From a checkpoint of a small masked image model.
Model: 48-pixel images, encoder arch vit, encoder norm layernorm, encoder activation gelu, encoder moe soft, encoder num experts 4, encoder patch size [6, 6], encoder layers 8, decoder width 256, decoder layers 3.
Training: soap at rate 0.0023, 7000 steps, batches of 384.
Rows from block 7 of the encoder of a small masked image model, named by matrix and row number. Rows with one number within an expert belong to one neuron, the router's apart. Each number is 128 + 32 x the weight over its row's rms, rounded and kept within 0 to 255. All counts start at 0. After the name is the row's rms in percent of the matrix's.
Before each expert's rows are labels from the 100 images, of 14848, where the router gives the expert most weight on average: "colour at peak" is the nearest of a few named colours to the mean colour under the peak. Only what is clearly more common there than usual is listed. The data: capsule endoscopy frames (Kvasir-Capsule).
# router: slot weights (encoder.blocks.7.mlp.router.weight, 8x128, trained with AdamW), inputs 0-63
# up: expert up (encoder.blocks.7.mlp.up, 4x256x128), inputs 0-63
# down: expert down (encoder.blocks.7.mlp.down, 4x128x256, transposed), outputs 0-63

# expert 3
colour at peak: black
router.6 165 [183 132 134 168 136 100  96 124 122  76 122 144 182 109  86  90 233 165 136  97 103 145 117 153 103 105 179  97 100 135 129 131 134 101  55 127 151  96 108  79 131 111 154  86 125 145 121 105 131 142 111  59 120 215 153  97  75 183 109 114 174 121 115  92]
router.7 150 [129 121 117 200 140 158 157 142 149 105 121 197 184 203 145 102 213  95 167 133  43 120  89 161 113 122 148 152 107 145 121 111 147 133  93 150 104 134  99 129 117 133 159  71 126 117 160 142 143 144  98 146 106 162 148  90 129 140 109 107 115  99 116 120]
up.0 103 [120 128 108 129 153 104  93  98 146 119 131  70 123  89  96 186  99  60 116 150 163 148  86  97  89 117 122 100  83 151 130 133  85 147 155 117 112 111 140 156 158 126 150 153 146 163 111 160 162 116 133  89 157 168 123 163 149 124 111 173 102 114 198  85]
down.0 089 [133 114 148 141  86 153 155 122 174 135 113 154 147  99  73 150 151 116 137 146 157  65 157 126  86 136 137 178 215 164 122  45 132  80  89 116 126  98 118  77 129  81 100 115  86 148  84 121 125  90 171 156 158  67 123 107  72  62 152 149 141 122 144  96]
up.1 090 [124 142 148 166  68 140 127 158 133  68  99 188  77 128 182 150  94 126 111 150 177 104  92 114 121  64 158 131 153 141 109 100 121 179 132 128 154 142  81 166 128 141 122 161 145 123 127 147 134 168  92 109 135  81 114 153 134 130 141  96 155 168 161  94]
down.1 095 [122 190 124 101 162  82 194 132 156 148 170  88 125 185 121  80 141 122 211 133 147 174 180 155 117 122 181 102 152 131 130 115 156 182 105 103 170  97  72 137 150 139 139 117 133 145 128 125 173 171 138 122 119 113 172 155  63 154  98 135 114  95 112 142]
up.2 108 [131 149 111 152 136 111 105 191  98 113 110 139 126 152 134 128 156 163 153 127 101 110  88 148 168  78 170 124 135 110 238 110 158 119 126 149  72 138 103 158  79 137 137 103 187  81 117  87 136 192 188 158 102 125  78 178  87 104 121 114 199 165 107  92]
down.2 097 [133 111 107 141  71 180 144  68 155 127 109 158 130 136  92  78 154 112 142 148 135 146 185 124 196  91 135 140  83 118 112 121  80 167 119  80 133  93 147 113 138 136 122 124  95 162 123 153  67 173  55 151 125 157 139 140  95  91 117 117 113  90 115 138]
up.3 082 [146 117 108  99 121 132 139  83  63 165 115 146 131 156 122 140  98 124 113 106 143 161 184  98 132  78  93 123 124 105 124  95 121 130  90 159 116 166 107 118 174  91 140 138 150  56 128 117 113 174 115 113 108 153 116  94 133  87 126 133 168 105 113 154]
down.3 081 [109 120 140  81 168  98 127 161 198  54 157  99 103  45 123 102 171 103  89 120 148 108 110 113 125 164 108 137 150 155  73 131  93 122 147 108 107 100 116 156 154 125 121 151 109 166 132 106 158 137 142 140 124 116  94 127  91 145 163 163 114 132  87 140]
up.4 091 [ 88 114 107 114  77 112 126  88 157  93 108  90 126 162 122 127 146 109  53  88 129 130  64 113 167 132 112  98 130 139  94 128 142 116 129 133 160 118 178  97 105 121 126 136 133 142 152  79 110 125 162 137  79 122 108  91 111 148 178 159 174 126 121 172]
down.4 094 [147 158 124 126 186 139 142 122 116 106 127 126 126 168 126  48 174 168 120 158 111 141 155 158 154 133 108 146  75 115  89 140  95 131 105 118  68 183 135 183 130 183 126 173 163  46 130 138  81 107 191 169 148 127 137 132 120  66 119  96 158 126 136 110]
up.5 104 [152 162 167 118 151  67  82 134 134 187 152 135 165 116 142  78 135  89 149 123 143 170  48 127 120 117 188 184 108 152 112  97 116 113  95 120 143 120 139  42 215 163 127 134 173 127 123 130 134 152 124 108  97 116  81 111 135 110 132 147 109 153 148 113]
down.5 100 [107  89 104 164 108 128 178 171 128 120  79 136  98 189 128 140 148 159 122 147 128 107 132 109 118  97 142  63 133 113  70 145 102 144 178  58 124  93 119 112  94 109 150 156 128 139 154 135 154 126 126 118 180 100 132 200 102 166 150  47  93 175 127 151]
up.6 089 [121 102 104 164  63 159  84  86 119 118 179 146  56 164 125 174 116 116 209 157 129 113 117 147 168 137 122 166 133 133 130  98 131 130 146 130 126  73 159  50 165 124 130 128 120 129  88 129 138 151 108 102 104 143 145  95 120 136 105 117 132 103 130 129]
down.6 101 [163 127 138 157 131 129 123  73 111 136  68  95 143  92 122 128 138 147 159 142 153 107 138 120  98 111 187  88 172 166  99 135 176  77 113 146 166 113 171 153 123 117 114 119  63 158 121  59 173 117 109 223 147 125 180 121 143 116  87 200 103 177 125 151]
up.7 104 [124 128 160 147 135 166 147 187 174 121 156 164 128  80 198 149 110  80 101 105 108 173 136 127 132  88 200 136 111 163 109 139 129 163 118 140 148  97  76  92 203 140 150  89 127 137  62 136 168 148 103 161 185  81  79 134 123 172 110  85  99 158 102 134]
down.7 102 [152 180  58 178  74 124 103 187 130 140 155 175 120 172 148 160 124  96  81 104 128 137 112 132 105 114 139 140 113 168  92  93 113 115 166 195 156 186 130  95 188 118 169 187  80 134 138 133  80 171 128 123 108 172 118 148 130 127 129 129  69 149 191 143]
up.8 077 [114 119 124 130 100 127 109 108 182 124 154  80 119  98 106 160 113 121 132 112 130  80 112 119  88 103 102 118  65 123 123  99 133 172 132 152 116  97  88  73 134  68 168 141  89 144 117 166 127 105 135 105 136 109 103 113 131 109 178 176 191 116 151 161]
down.8 087 [139 110 203  62 166  85 135 144 177 134  66 150 116 125 118 111 143 113 155 125 138 132 157 103 142 129 111 146 163 178 112 122 118  77  84  66 149 137 148 142 146 113 121 123 148 181 111  74 143 153 142 107 166 144 155 124 119 108  98  80  57 131  74  94]
up.9 125 [159 120 160 118 134 142 136 128  94 121 159 177 160 130 163 159 153  93 143  67 123 125  82 171 151 135 180 136 171 143 165 136 138 155  93 121 112  79 152 134 147 125 147 128  90 169 100  85 148 119 117 157 134 109 105  77  97 104  95 128  53 157 129 109]
down.9 114 [150  92  83 105 134 137 132 104  86 135 128 128 102 149  94  95  86 139 143 117 160 119 120  95 147 137  70  64  87 129 125  61 135 139 163  99 176 195  95 108 124 185 105 139 159  81 160 207 114 147 103 153 130 141 162  98 144 126 203 130  95 149 107  81]
up.10 099 [ 89 127 138  64  97 127 163 148 120 118 146 137 131 112 104 105 137  92 134 172  99 204  76  70 139  85 129  70  47 142 139 135 136 157  71 179 117  92 182  57 149 130  78  66 134 157 117 104 162 164 139 147 129 170 118  96  94 128 132 121 134 149 136 126]
down.10 101 [111 137 129 128  92 137 106 169 188 151 121 117 116 114 125 110 143 111 153 108 103  69 171 128 156 122 149 118 194 157 134  81  94  90 126 126 146 187 181 116 135  90 145 163 179  99 140 192  66 138 100  49 150 135 156 140 154 131 170 112 150 149 155 126]
up.11 094 [193 114 155 181 116 166 113 137 126 107  96 150 108 138 132 144 173  76 126 101  95 114  73 143 104 140 139 113 140 128 129 132 130 189 150 126 138 103 118 119 139 146  92  99 189 192 138 141 108 129 165 103 122 105 163 157 118  78  33 159 138 149 136 120]
down.11 099 [127 126 116 132  76 130 105 118 133 123  90  87 148 152 151 181 137 150 157 124  73 112 151 140 112 131  86 109 191  94 126 102 111 118  99 104  98 158 136 121 101 131 120 143 148 110 129 141 102 167 155 174 121 107 116 104 112  32 168 167 164  94 101 179]
up.12 070 [157 164 130 143 191 188 137 108 163 121 123 137 115 148 138  97  78 154 194 142 118  90 179 112 134 132 216 127  75 130 108  91 174 111 145 151 137 155  87 154 148 138 142 147 128 107 139  78 150 123 130 139 115 187  92 136 114 142 129 146 114 169 125 175]
down.12 082 [117  54 144 132 163 149  80 175 125 117 155 110 114 134 101  93 107 158 140 102  71 119 132 173 162 144 138 125 119 110  96  99 103 120 108 110 138 152 182  99 178 128  92 149 108 104  87  74 154 120 170  93 101 145 105 216  85 174 139 160 141 120  88 156]
up.13 089 [138 134  96 146 125 112 134 146 212 156  96 128  89 106 122 122 108 105 149 173  89  97  85 104 115  58  89 135 126 193  94 107 192 140 102 149  93 162 169 127 115 101 119 125 148 141 175 159 120  84 104 175 128 159 194 171  99  92 126 151 167 135  90 139]
down.13 100 [134  92 127  90 138 135 143 121  73  98  68  80  92 136 135  56 130 141 154  73 116 180 153 148 142 137 133 130 137  99 121 161  25  91 137 126 105 124  92 146 136 130 147  79 159 103 109  84 104 122 131 113 151  84 115 147 111 138 144 193 175 110  92 166]
up.14 092 [ 92 143 163 149 130 173  86 147 125 158 210 156 141 119 110 138  89 194 177  72 208 139 107 114 120 103 144  72 186  77 124 123  93 114 158  56 159  99 110 107 203 154 111 127 148 122 111 147 119 112  98 125 162  76 115 113 135 135 119 168  88 126 147 124]
down.14 097 [122  87  83  70  90 116 145 133 170 121 102 103 157  86 106 154 113  97 140 141 129 106 173 133  75 110  69 183  89 138 126 124 157  90 158 181 110 141 136 168  90 104 189  90  78 150 117 168 105 108 104 137  62 186 148 139 150 129 152  75  89 161 107 164]
up.15 100 [ 90 129 122  91 124  81  69 160 119  82  89 165 131 140 147 113 141 104 154 101 106 123  88 107 131 177 174 165 151 149 157  89 106 135 158 150 103 144 174 122 145  93 163  86 110 153 180 113 120 122 148 169 145 138 154 215 108 111 110 106  99 138 165 108]
down.15 106 [136 176 109 145 127 154 158  81 103 171 169 124 115 158 131 154  94 117 130  95 169 123 146 154 138 105  94 144 126 117 139 107 143 169  80  79 147 119 154 147 102 135 140 111 143 139 131  71  86 106 155  60 103 134 127  91 154 148 142 100 116 178 101 131]

# expert 2
colour at peak: black
router.4 054 [237 107 143 122 122 144  90 205 180 153 126 104 200 136 131 121 121 122 126  55 153 160 169 176 108 154 119  89  85 138 117 103 184 116 127 166  92 154 112 132 118 135  58  68 102 116  99 149 135  84 137 113 134 126 124  73 183 163  80  93 134 163 121 119]
router.5 099 [248 126 136 128  79 154 179 146 162 186 159 152 187 174 110 121 180 143 128  32  77 156 173 152 132 152 142 133 122 127 131 101 155 126  72  93 101 121 132 153  69 134  74  89  34  87 108 133 122 116 175 131 132 121 171 139 128 156  97 103 148 158 119 125]
up.0 078 [133 126 142 119 143 141  54 159 102 171 134  55 149 114 112 120 174 122  74 144  98 122  76 138 106 137 132 139 139 101 115 156 185 138  92 124  93  92  98 139 158 101 148 134 134 203  89 153  64 101  54 131  86 116 172 139 156 107 145 150 134 105 179 131]
down.0 070 [158  96 152  87 133  95 181 131 122 138 141 163 147 125  95 129 116 172 174 134 101  77 133 107 122  66  81  93 150  79 139 155  73 179 111 125 105 166 107 156 114 130 145  96 118 153 127 103 179 113  71 141 179  46  94 133  91 122  98 103 142 116  97 118]
up.1 118 [204 155 146 133 153 139 186 124 138 126 132 155  96 117 116  99  79 166 147  66 157 142 134 114 190 143 143 152 167 128 104 146 199 131 151 158  95 127  90 121 149 152 123 116 138  92 101 116  95 140 170 135 113 148 149  75  71 141 121 145  99 131  85  33]
down.1 113 [ 78 114 109 167  96  97  33 151 106 108 165 106 129  97  97 175 149  74 112 120 160 131 112 154 109  87 112 112 114  73 171 123  74 174  72 104 144 158 191 140 145 100 150 196 142 139 139 148 115 162  54 137 149 126 129 190 140 111 144 141 185 131 151 150]
up.2 095 [155 152 194 148 165 124 177 123 137 178 108 128 148 140 135  95 122 156 154 130 131 171 123  78 146 152 162 164 128 127  85 114 132  91 135 144 140 167 124 161 110 116 156  98 111  93 144  87 124  95  98  96 134 176  91 112 135 122 134 169 147 110  85 138]
down.2 097 [113 108  75 119 138  85 110  95  98 144 117  95  59 137 157 151 141 107 128 104 175  91 185 112 154 142  96  96 145 164 167  93 126  99 110  89 122 135 182 123 118 148  70  96 145 120  90 184 108 167 170 168 133 131 100 149 108 151 154 155 130 166 138  89]
up.3 096 [181 115 126 109 133 180 134 220 125  74 130 161 116 106  99 106 151 173 157  75 122 109  84 103  86  72 149 141 166 129 107 103 121 135  65 150 135 122 141 160 129 149 151 172 162 149 139 124 135  94 118 189 160 126 134 105  98  84 140 143  92 165 100 110]
down.3 099 [127 111 133 114 117 151 203 134 130 111 104 105 154 185 141 183 133  95 155 104 201 147 147  98 106 105  71 122 153 208 187  88 120 159 149 110 133  65  74 102 160 124 164 129 125 130 173 162 105 106 103 128 140  88 122 159 115 116 111 109 133 155 163 127]
up.4 106 [135 150 119 165  74 138 136 138 183 111 109 155 162 186 126 131 175  79 105 179 139 103 159 118 196 172 138 125 121 127  96 138 123 140 141 118 178  86  90  82 198 131 141 120  74 153  74 133  77 165 154 130  74 118 122 118 133 122 104  85 138 169 108 141]
down.4 111 [163 106  77  83 119 115 132 179  96 117 141  83 134  92 102 108  99  90 107 166 170 124 125  83 115 150 154 107 131 135 136 128 141  81 115 172 159 122 156 167 112 161 126 112  71 146 216 167 152 109 156 161 152 208 128 161  91 124 145 179 132  73 130  50]
up.5 085 [141 114 137 196  83 162  73 132 121 120 146 154 193 166 114  96 187  83 167 105 185 174 107 127  79 136  91  97 160 146 135 107 118 103 106 159  66 108 101 131  86 173 159 141 109 118 211 120 124 146  87 101 126 109 105 122 131 119 170  94 143 171 113  83]
down.5 088 [152 160  80 116 174  78 170 101 119 110 133  72 123 110  38  98 102 151 150 171 104 121 181  63 146 148 135 177  99 138 106 128 124 115 125  93 138 141 176 136 126 115 169 120 176 114  55 142 125 160 123 176  89 138 103 156 101 148 152 205  83 126 107 169]
up.6 083 [116 180 145 131 137 114 170 167 113  71  85 186 177 159 152  90 104 146 151 132 119 163 144 123 129 115 152  93 124 109 117 104  63 128 141 185  63 136 116 126 100 149 115  84 106 105 122 108 154  84 101  92 114 160 184 125  92  91 128 109 157 157  62 116]
down.6 079 [110  98  97 156 162 119 171 105  82 137 198 135  96 111 147 155  88 116 198 119 146 135  99 134 123 170 146 142 125 183 165  90 120 129 139  69 178  91 131 128 115 121  46 156  97 176 119 196  81 168 136  88 143 126 115 141 104 129 105 188 122  80 156 111]
up.7 097 [119  91 151 134 160 151 141 117 116 105 181 146 123 140 111  96 151 157 100 158  45  98  80 144 168 140  62 144 116 135 175 187 160 167 177 156 143 182  90 125  42  74  93 109 122 147 120 119  78 115 118 144 115 107 126 141 119 125 135 115 176 154 131 154]
down.7 097 [127 135 169 171 110 148 111 170 101 107  78 158 125 112 112  99 152 115  72 107 173 140 138 125 131 155 131 197 157 143 108 151  84 103  66 161 173  89  90 156 131 146 148  96  92 149  84 156 147 136 124 116 176  81  78 166  95 113 128 127 141 115 119  60]
up.8 105 [ 85 121  91 162 163 196 158  76 124  82 106 100  94 131  80 106 138  74 127  94 125 156 183 140 136  95 160 148 113 124 172 150 139 105 157 142 123 102 114 124 107 136 125 118 137  90 156 155  95 132  64  80 107  75 224 126 122 160  87 149 142  59 172 116]
down.8 099 [156 113 169 113  59  97 111 113 117 135 123 184 104 123 141 190 100 127 193 160  77 123  55 155 130 132 166 126 124 168 110 158  82 106 122  98 144 142 123 123 112 148 146 166  91 168  44 169 146 122 176 166  86 134 100 204 131  65 189 133 139 158 151 118]
up.9 129 [123 162 160 109 169 110 164 137 113 113 183 115 159 153 118 138 124  55 176 145 127 108  93 105 104 108 150 152  79 124 169 160  97  46 138 104 162  60  51 166 156 118  89 190 136 157  83 112 135 114 131 170 130 141 121  84 128 157 188 132 100 129 135  76]
down.9 113 [ 94 109 187 113  90 108 119 126  99  98 114 126 114  70 109 147 111  91 117 210 168  82 133 165 120  90 154 141 153 202 115 135 120 119  85 125 117  98 153 162 141  95 179 117  94 154 116  81 151 147 118 121 137 196 126 113 144 143 120 134 203  54 132 161]
up.10 072 [ 76 138 138  99 194 158 152  84  92 107 127  86 144 153 132 175  55 119 181 174 140  62 140  84 147 105 143 172 116  30 130  81  85 114 116 156 149 113 129 120 175  50 118 115 103 101 152 135 134 114  98 124 161 122 182 138 145 189 120 142 136  81 144 115]
down.10 089 [144  53  89  81 109 165 113 155 107 127 161  72 158 171 138 108 117 114  64 114 123 112 136 158 149  96 112 170  98 119 115 137 135 166 147 142 136  69 133 120 152  98 114 133 132 158 143 142  98 118  77 114  85 186 168 143 127 115 137 128  85  68 135 138]
up.11 081 [ 78 113 131 167 122 154 106 110  98  94 119 147 124  88 153 131 131  94 123 124 107 130 175 122 184 167 121 105 145 104 150 157 139 122 110 153 203  91 107  96 181 136 158  71 202  83  76 153  70 137 104 153  97 151 158 171 130  72 149 126 107 144 104 115]
down.11 082 [147  47  88 129 132  91 134 103 131 205 173 128 131 162 126 169 130 168 113 131 166 139  85 102 111 134  99 169 149 150  94 137 115 103 124 139  77 161 127 116  41  80 138 178  45 135 156  79 183  76 146 127 146 108  98  59 131  90 129 105 142 115 129 121]
up.12 078 [167 140 209  97 134 102 103 117  72 113  90 165 146 118 111 136  70 172  63  38 183 115 141 124  83 103 134  99  76  97 170  51 123 189 203 155 105 145 156  97 138 128 121  64 157 111  93 157 104 146  92 102 145 105 107 136 158 120 160 158 125 135 147 100]
down.12 085 [102 181  99 120 141 164  93 129 164 147 136 132 109 133 153  90 165  91 127 186 123 102  65 128 135 119 151 129 172  64  85 181 172  94 120 118 143 123 167 115 160 154 122  80 120 163 132 124 101  73 175 121 120 150 119 152 106 108 161 107 110  93 134 154]
up.13 157 [ 70 121 125 141 145 161 146 169  63 162 141 178 145 110 136 110 196  74 181 180  63  60 128  90 132 123 143 137 135 139 142  99 130 167  86 166  95  95 112 122 142 101 120 122  84 178 142  76 108 146 161 116 118 141 125 147 130  97  87 124 102 144 112 127]
down.13 144 [ 76 202 140 122 149 131 154 115 118 132  84 144  84 160 134 148 135  97 135 119 136 129 125 155 112 163  86 127 167 118 135 109 139 187 148  93 122 122 166 129  60 136 154  78 151 121 120 130 164 136 119  74  98  52  92 156  31 147 172  82 138 123 115 151]
up.14 122 [102  63 198 155 156 127  85 173 130 128 150 121 115 111 173 177 104 157 165 151 132 145 148  99 174 110  94 130 123  70 113 112 164 150 140 139 188 106 138 130 113 114 186 127  54 129 220  84  96 122  81 162 132 102  83 181  89 123 135 169  83 112 131 148]
down.14 116 [148 129  69 142 119  98 126  89 155 171 158 119 142 149 164 176  90 110 123 122 146  94 155 180 110  85 151 112 172 112 153 130 156 190 111 145 109 155  99  94 129  96  85 164 135 117 119 100 129 125 125 124 170 162 164  82 119 114 118 121 100 148  85 144]
up.15 092 [121 119 151 107 179 158  95 112 122  96 117 110 106 172 248 141 210 106 150 140  72 130  94 134 145 126 189  76  96  84 176 130  95 122  91 133 131 146 152 154 160 125 125 166 171 119  97 125 109 139 101 167 106 165 125  51  95 146 105 146 189  81 120  87]
down.15 106 [115 128  93  99  74 106 123 160 107 181 173  93 146 122 134  86 122 169 113  97 170  71 125 147 142 143 160 150 132 162 195 145 105 137 119 204 149 125  55 145 186 164 113 121 130  85 151  84 108 136 124  99  71 133 133 123 138 125 150 169 104 160  93 137]

# expert 1
colour at peak: grey
router.2 080 [105  90 110  98  88 109 189 148 107 161  99 107 125  83 156 136 143 163  91 112 131 123 133 104 167 104 127 176 169  66 178 131 108 158 170 106 158 123 147 113 145 140 120 145 126 185 124  88 162 130 108 181 173 105  96 133 118  96 112 142  90 135 114  65]
router.3 081 [111  82 125 115  73 105 176 139 106 132  85 109 114  95 137 133 161 166  88 117 154 129 147  93 141  99 130 152 174  62 168 129 119 153 156 127 146 134 146 119 145 160 116 154 122 174 133  84 164 135 112 152 175 104 111 141  97  95 111 125  72 120 116  80]
up.0 073 [186 140  92 138 170 141 143 114 126 210 109 171 121 115 132 126 104 191 108 141 107 116 123 104  86 160 129 170  69 183 133 150 139  99  95 107  93 111 101 115  85  96  65 139 122 139 112  57 110 146 123 142 120 182 123 132 166 144 143 140  80  99 138 150]
down.0 086 [ 83  72 135 207 163 146 102 120 119 117 128 127 139  74 109  82  94  77 125 130 144 114 175 121 170  96 158 142  89 162 144 155 151  63 149 154 110 202 161 143 105 141  80 167 147  72 154 130 206 135  56 130  94 111 185  88 100 162 169 171 134  99 141 116]
up.1 106 [105  86  89 115 150 149 215 168 113 161 159 188  58 135 112 122 168 143 119 126 130 164  82 147 119  74 186 100 171  82 181 105 125  89 103 115 159 102 110 153  76 160 148 109  93 111 151  97 165  77 132 101 103 162 120 108 155 137 149 210  89 165 177 100]
down.1 100 [ 82 132 185 165 156 111 104  79 134 126 134 128 161 112 110 142  83 135 107 145 126 150  98 138  81 139  93 187  57 179  69 109  73 203 149 136 144 151 139 115 174  90 155 136 151 104 141 153  51 162 119 164 147 111 133 182 126 185 114 104 153 144 100 194]
up.2 088 [126 131 111 215 135 150 127  78 131 116 133 164 167 158 153 109  97 127  59 141 167 121 177 151 134 142 129 150 140  86 161 108  34 141  98 133 138 123 133 174  71  92 135  93 116 108 140 124 106 142 137 112 130  67 101 104 131 125 111 109 107 123 113  84]
down.2 081 [136 143 165  74 152  87 115 153 151 100  99 117 136 108  88 184 175 129 173 145 110 122 119 104 120 122  81 137  91 161 164 105 160 126 166  95 163 122  95  97 214 127  90  85 155 121 148 161  90 149 107 151 146 192 184  91  93  94 168 157 142 129 128 188]
up.3 112 [104 146 197 137  76  99 128 139 154 142 120 124 102 145 123 155 106  81 132 127 121 134 151 125 151 117  96  96 117 108 125 162 142 117 130 164 103 145  70 108 127  93  91 128 166  80 137 158 136 150 155 143  11 146 104 127  94 162 147 142 134 113 108  52]
down.3 091 [137 132 104 112 131 142 115  66  71 137 130  77 163 110 144 125 117 135 139 151 128  67 125 110 117 151 134 144 159 146 109 132  96 131 153 112 131  80 162 134  88 118 188 162 132 145  89 155  78 132 116 137 211 112 141 139 113 161 100 119 133  93 133 148]
up.4 089 [158 116 162 182 133 104 138  62  95 233 132 145 137 163 184  84 105  64  47 129 132 147 150 110 121 124 177 170  98 170 165 143 147 134 130  97 109 145 121 146 100 114 147 188 122 144 140 144 131  92 152 121 213 109 195 104 123 131 140  87 156  90 148 155]
down.4 095 [ 90 128  98  79 131 154 133 153  93  46 159 152 135  96 119 194 165 166 157 129 120 170 135 145 132 151  99 152 102  97 156 134 100 109 148 156 133 127 142 139 183 155 129  54 128 109 118 133 199 141 131 129 100 177 116 157 123 111 149 212 148 179 106  56]
up.5 196 [135 134 139 103  98  91 100 109  60 120 190 146 176  98 144  43 122 167 147 106 137 152 191 150 138 156 166 107 148 149 134 124 160 122 160  74  84 165 139  92 120 186 123 103 100 114 110 118 158 162  61 121 113 125  83 177 153 108  81 154 159 136 163 112]
down.5 165 [116 131 133 189  97  76 138 116 133  66 158 100 194 113 131  74 119 117 167 104 175 135 176 143 144 111 131  35 162 137 127 125 101 106 104 128 119 146 138 154  90 174 150 155 122 117 150 152 160 162  97 129 146 145  67 209 137 110 108 143 183 149 102 104]
up.6 092 [167 193 156 169 145 144 115 130 124  77  72  97 122 111 149 137 113  41 113  75 122 127 141 119 136 150  93 115  99 170  99 131 196 105 126 103  86 162  76 134  95 172 124 121 134 133 151 149 161 142 134 167  59 152 145 178  95 112 176 114 170 143 138 120]
down.6 086 [129 117 140  56 160 101 123 146 103 169 192 157 119 110 159  98 159 167 163 206  96  95 126 146 141 115 174 126 140 101 164 143 129 160 162 107 118  49 162 129 146 158 138 142 155 148 101 142  88 135 131  91 174  86 122 106 174 114 106 185 133 121  88 133]
up.7 092 [137 189  91 133 113 160 116 130 148  98  98 135 152 120 180 129 174 141 129 108 114 125 124 183 136 101 101  73 104 155 110 195 138 155 142 127 107 127 142 132  94  96  85 109 102 101 176 121 121 107 162 147 106  71 156  89 175 187  82 191 128 149 157 154]
down.7 104 [107  31 116 146 126 103 114 122 182 138 158 174 159  95 113  98 126 142 127 154 108 126 131  61 108 133 151 142 111 106 140  83 112  85 124  90 190 109 114 117 138 142 147 123 171 107 121 154  66  78 126 113 184 192  91  99 116 138 169 108 168 109  96 147]
up.8 097 [167 133 134 118 105  94 109 104  96 136 126 148 104 131 101 197  85 146 170 103 140 169 115 140 135 155  92  97 124 106 163 142 120 129  81  99 207  60 126  54 198 177 151 142 111 111 129 169 154 111 124 130 143  56 112 168  77 140 148  98 147  92 104  95]
down.8 095 [160 127 125 108 160 111 162 142 138 143 139 137 151 130 191  97 158  99  43 148 115 123 124 101 138 125 155 121 141 137  90  86  71 107 127  89  89 182 151 173  66 125 128 104 211 113 156  49 109 143 131 124 103 174 192 108 100 116 147 153 165 156  97 191]
up.9 102 [ 87 114 176  72 101 117 174 161 187 190 129 182 121 121 110 106 105  90 111 156 187 119  87 185 152  56 134 124 159 149 141  55 113 119 109 138 108 144 137 117  99 132  99 133 145 117 169 173 131  69 122 114 151 109 142 130  63 116 122  74 128 115 154 182]
down.9 111 [127 141  92 105 101 118 121 115 127 135 103 181 139  44 150 179 147 134 111 124 127 132 136  92 159 120 142  79 107  97 133 117  92  98  83 144 188 162 146 124 133  91 117 141 165 137 151  98 142  99 125  74 213 175  14  95 139 116 156  53 133 136 113 178]
up.10 076 [116 136 167 148 109 135 120 104 154 142 141 147 186 130 180 172 143 108 137 108  96 179 117  99 126 131  99 130  60 104 142 109 109 137 147  94 126 101 138 136 190 114 118 174 124 151 128 158  99 159 167  89  48 118  99 134  94 150  66 124 155 144 120  81]
down.10 068 [113 106  97  95 113  62 129 120  82 107 130  48 115 100 103 110  95 167 133 138 184 116 115 145 116  70 157 127 177 109  95 165  71  83  65 123 123 164 107 105 109 151 105 165 146  96 125 165 120 101  61 125 172 111 186 133 147 145 142 155 117 131 130 167]
up.11 107 [112 129 170 136 160 166  93 146 140 195 144 229 124 102 109 150 144 140 125 125 127 110  82 174 121 126  96 106 132 106 129 143 126 151  89 161 118 130 100 168 125 121 178  98 135 178  77 162 174  92 110 144  91  83 185 159 101 109 111 123 113 160 119 160]
down.11 107 [141 181 133 150 117  79 165 142 145 101 100  55 174 143 141 135 144 140 130 100 105 127 101 160 152 159 120 150 129 150 116 114  91  94 149 176 160 161 147 111  59 121  61 159 138 150 111 139 177 177 208 107 109 127 144 161 130 136 100 125 118 146 115 105]
up.12 086 [ 98 133 137 126 127 134 118 156 124 179 116  49  87 198 120 151 197 107 142 104 116 110  80 146 160 134 143 160 115 179 152 131 112 122 161 159 110 162  86 104 150 121 107 154 138 159 109 134  94 146 118 117  79 111 138 102 113 108 184 181 164 153 151  60]
down.12 087 [170 162 105 109 175  89 161 112 100 123 138 161 122 116  47 109  55 127 179 159 124 183 156 133 109 110  87 148 137  95 114 171  84 170 175 102 163  88 135 202 135 130 173 103 123 102 127 167 131  80 150 181  76 116 167 124 174 117  81 145 127 113  81 151]
up.13 116 [146 166  87 195 120 115 182 127 109  89 142 114 125 136 124 179  85 153 136 143 140  75 119  83 115 148 145 116 112 155 114  98 158 124 113 130  67 110 108 115 129 108 104 165 118  88 112 122 155 114 176 145 105 158  87 255 128  89 126 176  88 163 172  95]
down.13 113 [ 97 105 118 123  62 148  99  85  68 146 149 163 172 110 151 125 123 149 143 125 132 201 169 159 107 140 157  95 112  74 132 137 114 127 153 119 206 136 125 142 118 154 153 131 169 139 106 132  81 131  90  99 118 184  79 116 172 171 210  96 118 113  95 182]
up.14 091 [170 159 117 107 137 123 108 174  83 115 167 121 133 186 108  63 118 205  84 100 129 141 107  91 158  63 120 149 143 168  75 168 138 147 106 122 139 147 135 104 100 148 106 141  96 130 157 151  92  79 115 155 133 107 122 115 113 117 142 113 130 136  87 143]
down.14 085 [100 103 166 157 142 132 112 111 169 147  88 116 115  63 141 163 117  73 166 155 112 162 135 145  98 206 139 144 152 122 142  69  66 154 113 148 119 127 164 140 139 139 199 107 149 153 133 150 126 134 133  97 169 147 111 140 118 145 130  81  97 119 128 111]
up.15 111 [210 128  82 121 156 142 106 133 187 105 121 161 110 133 143 165 102  60 139 133 115 142 167 126 133 153 112 144  92  80  71 158  97 115 169  77 131 150  93 166 115 124 172 112 154 122  92  98 164 135  72 150  62 176  91  82 100 133  80  81 151 108 103 178]
down.15 098 [136 163 155 133  72 123 171 137 115 166 140 160 142 152 168 124 177 159 127  90 122 138  64 107 169  77 177 134 162 118 162 108 167  92 113 194 112 106 142  70 134 106 102 164 107 142 149 150 131  82 176 130 152  99 181 171 133 106 185 180 126  84 150  69]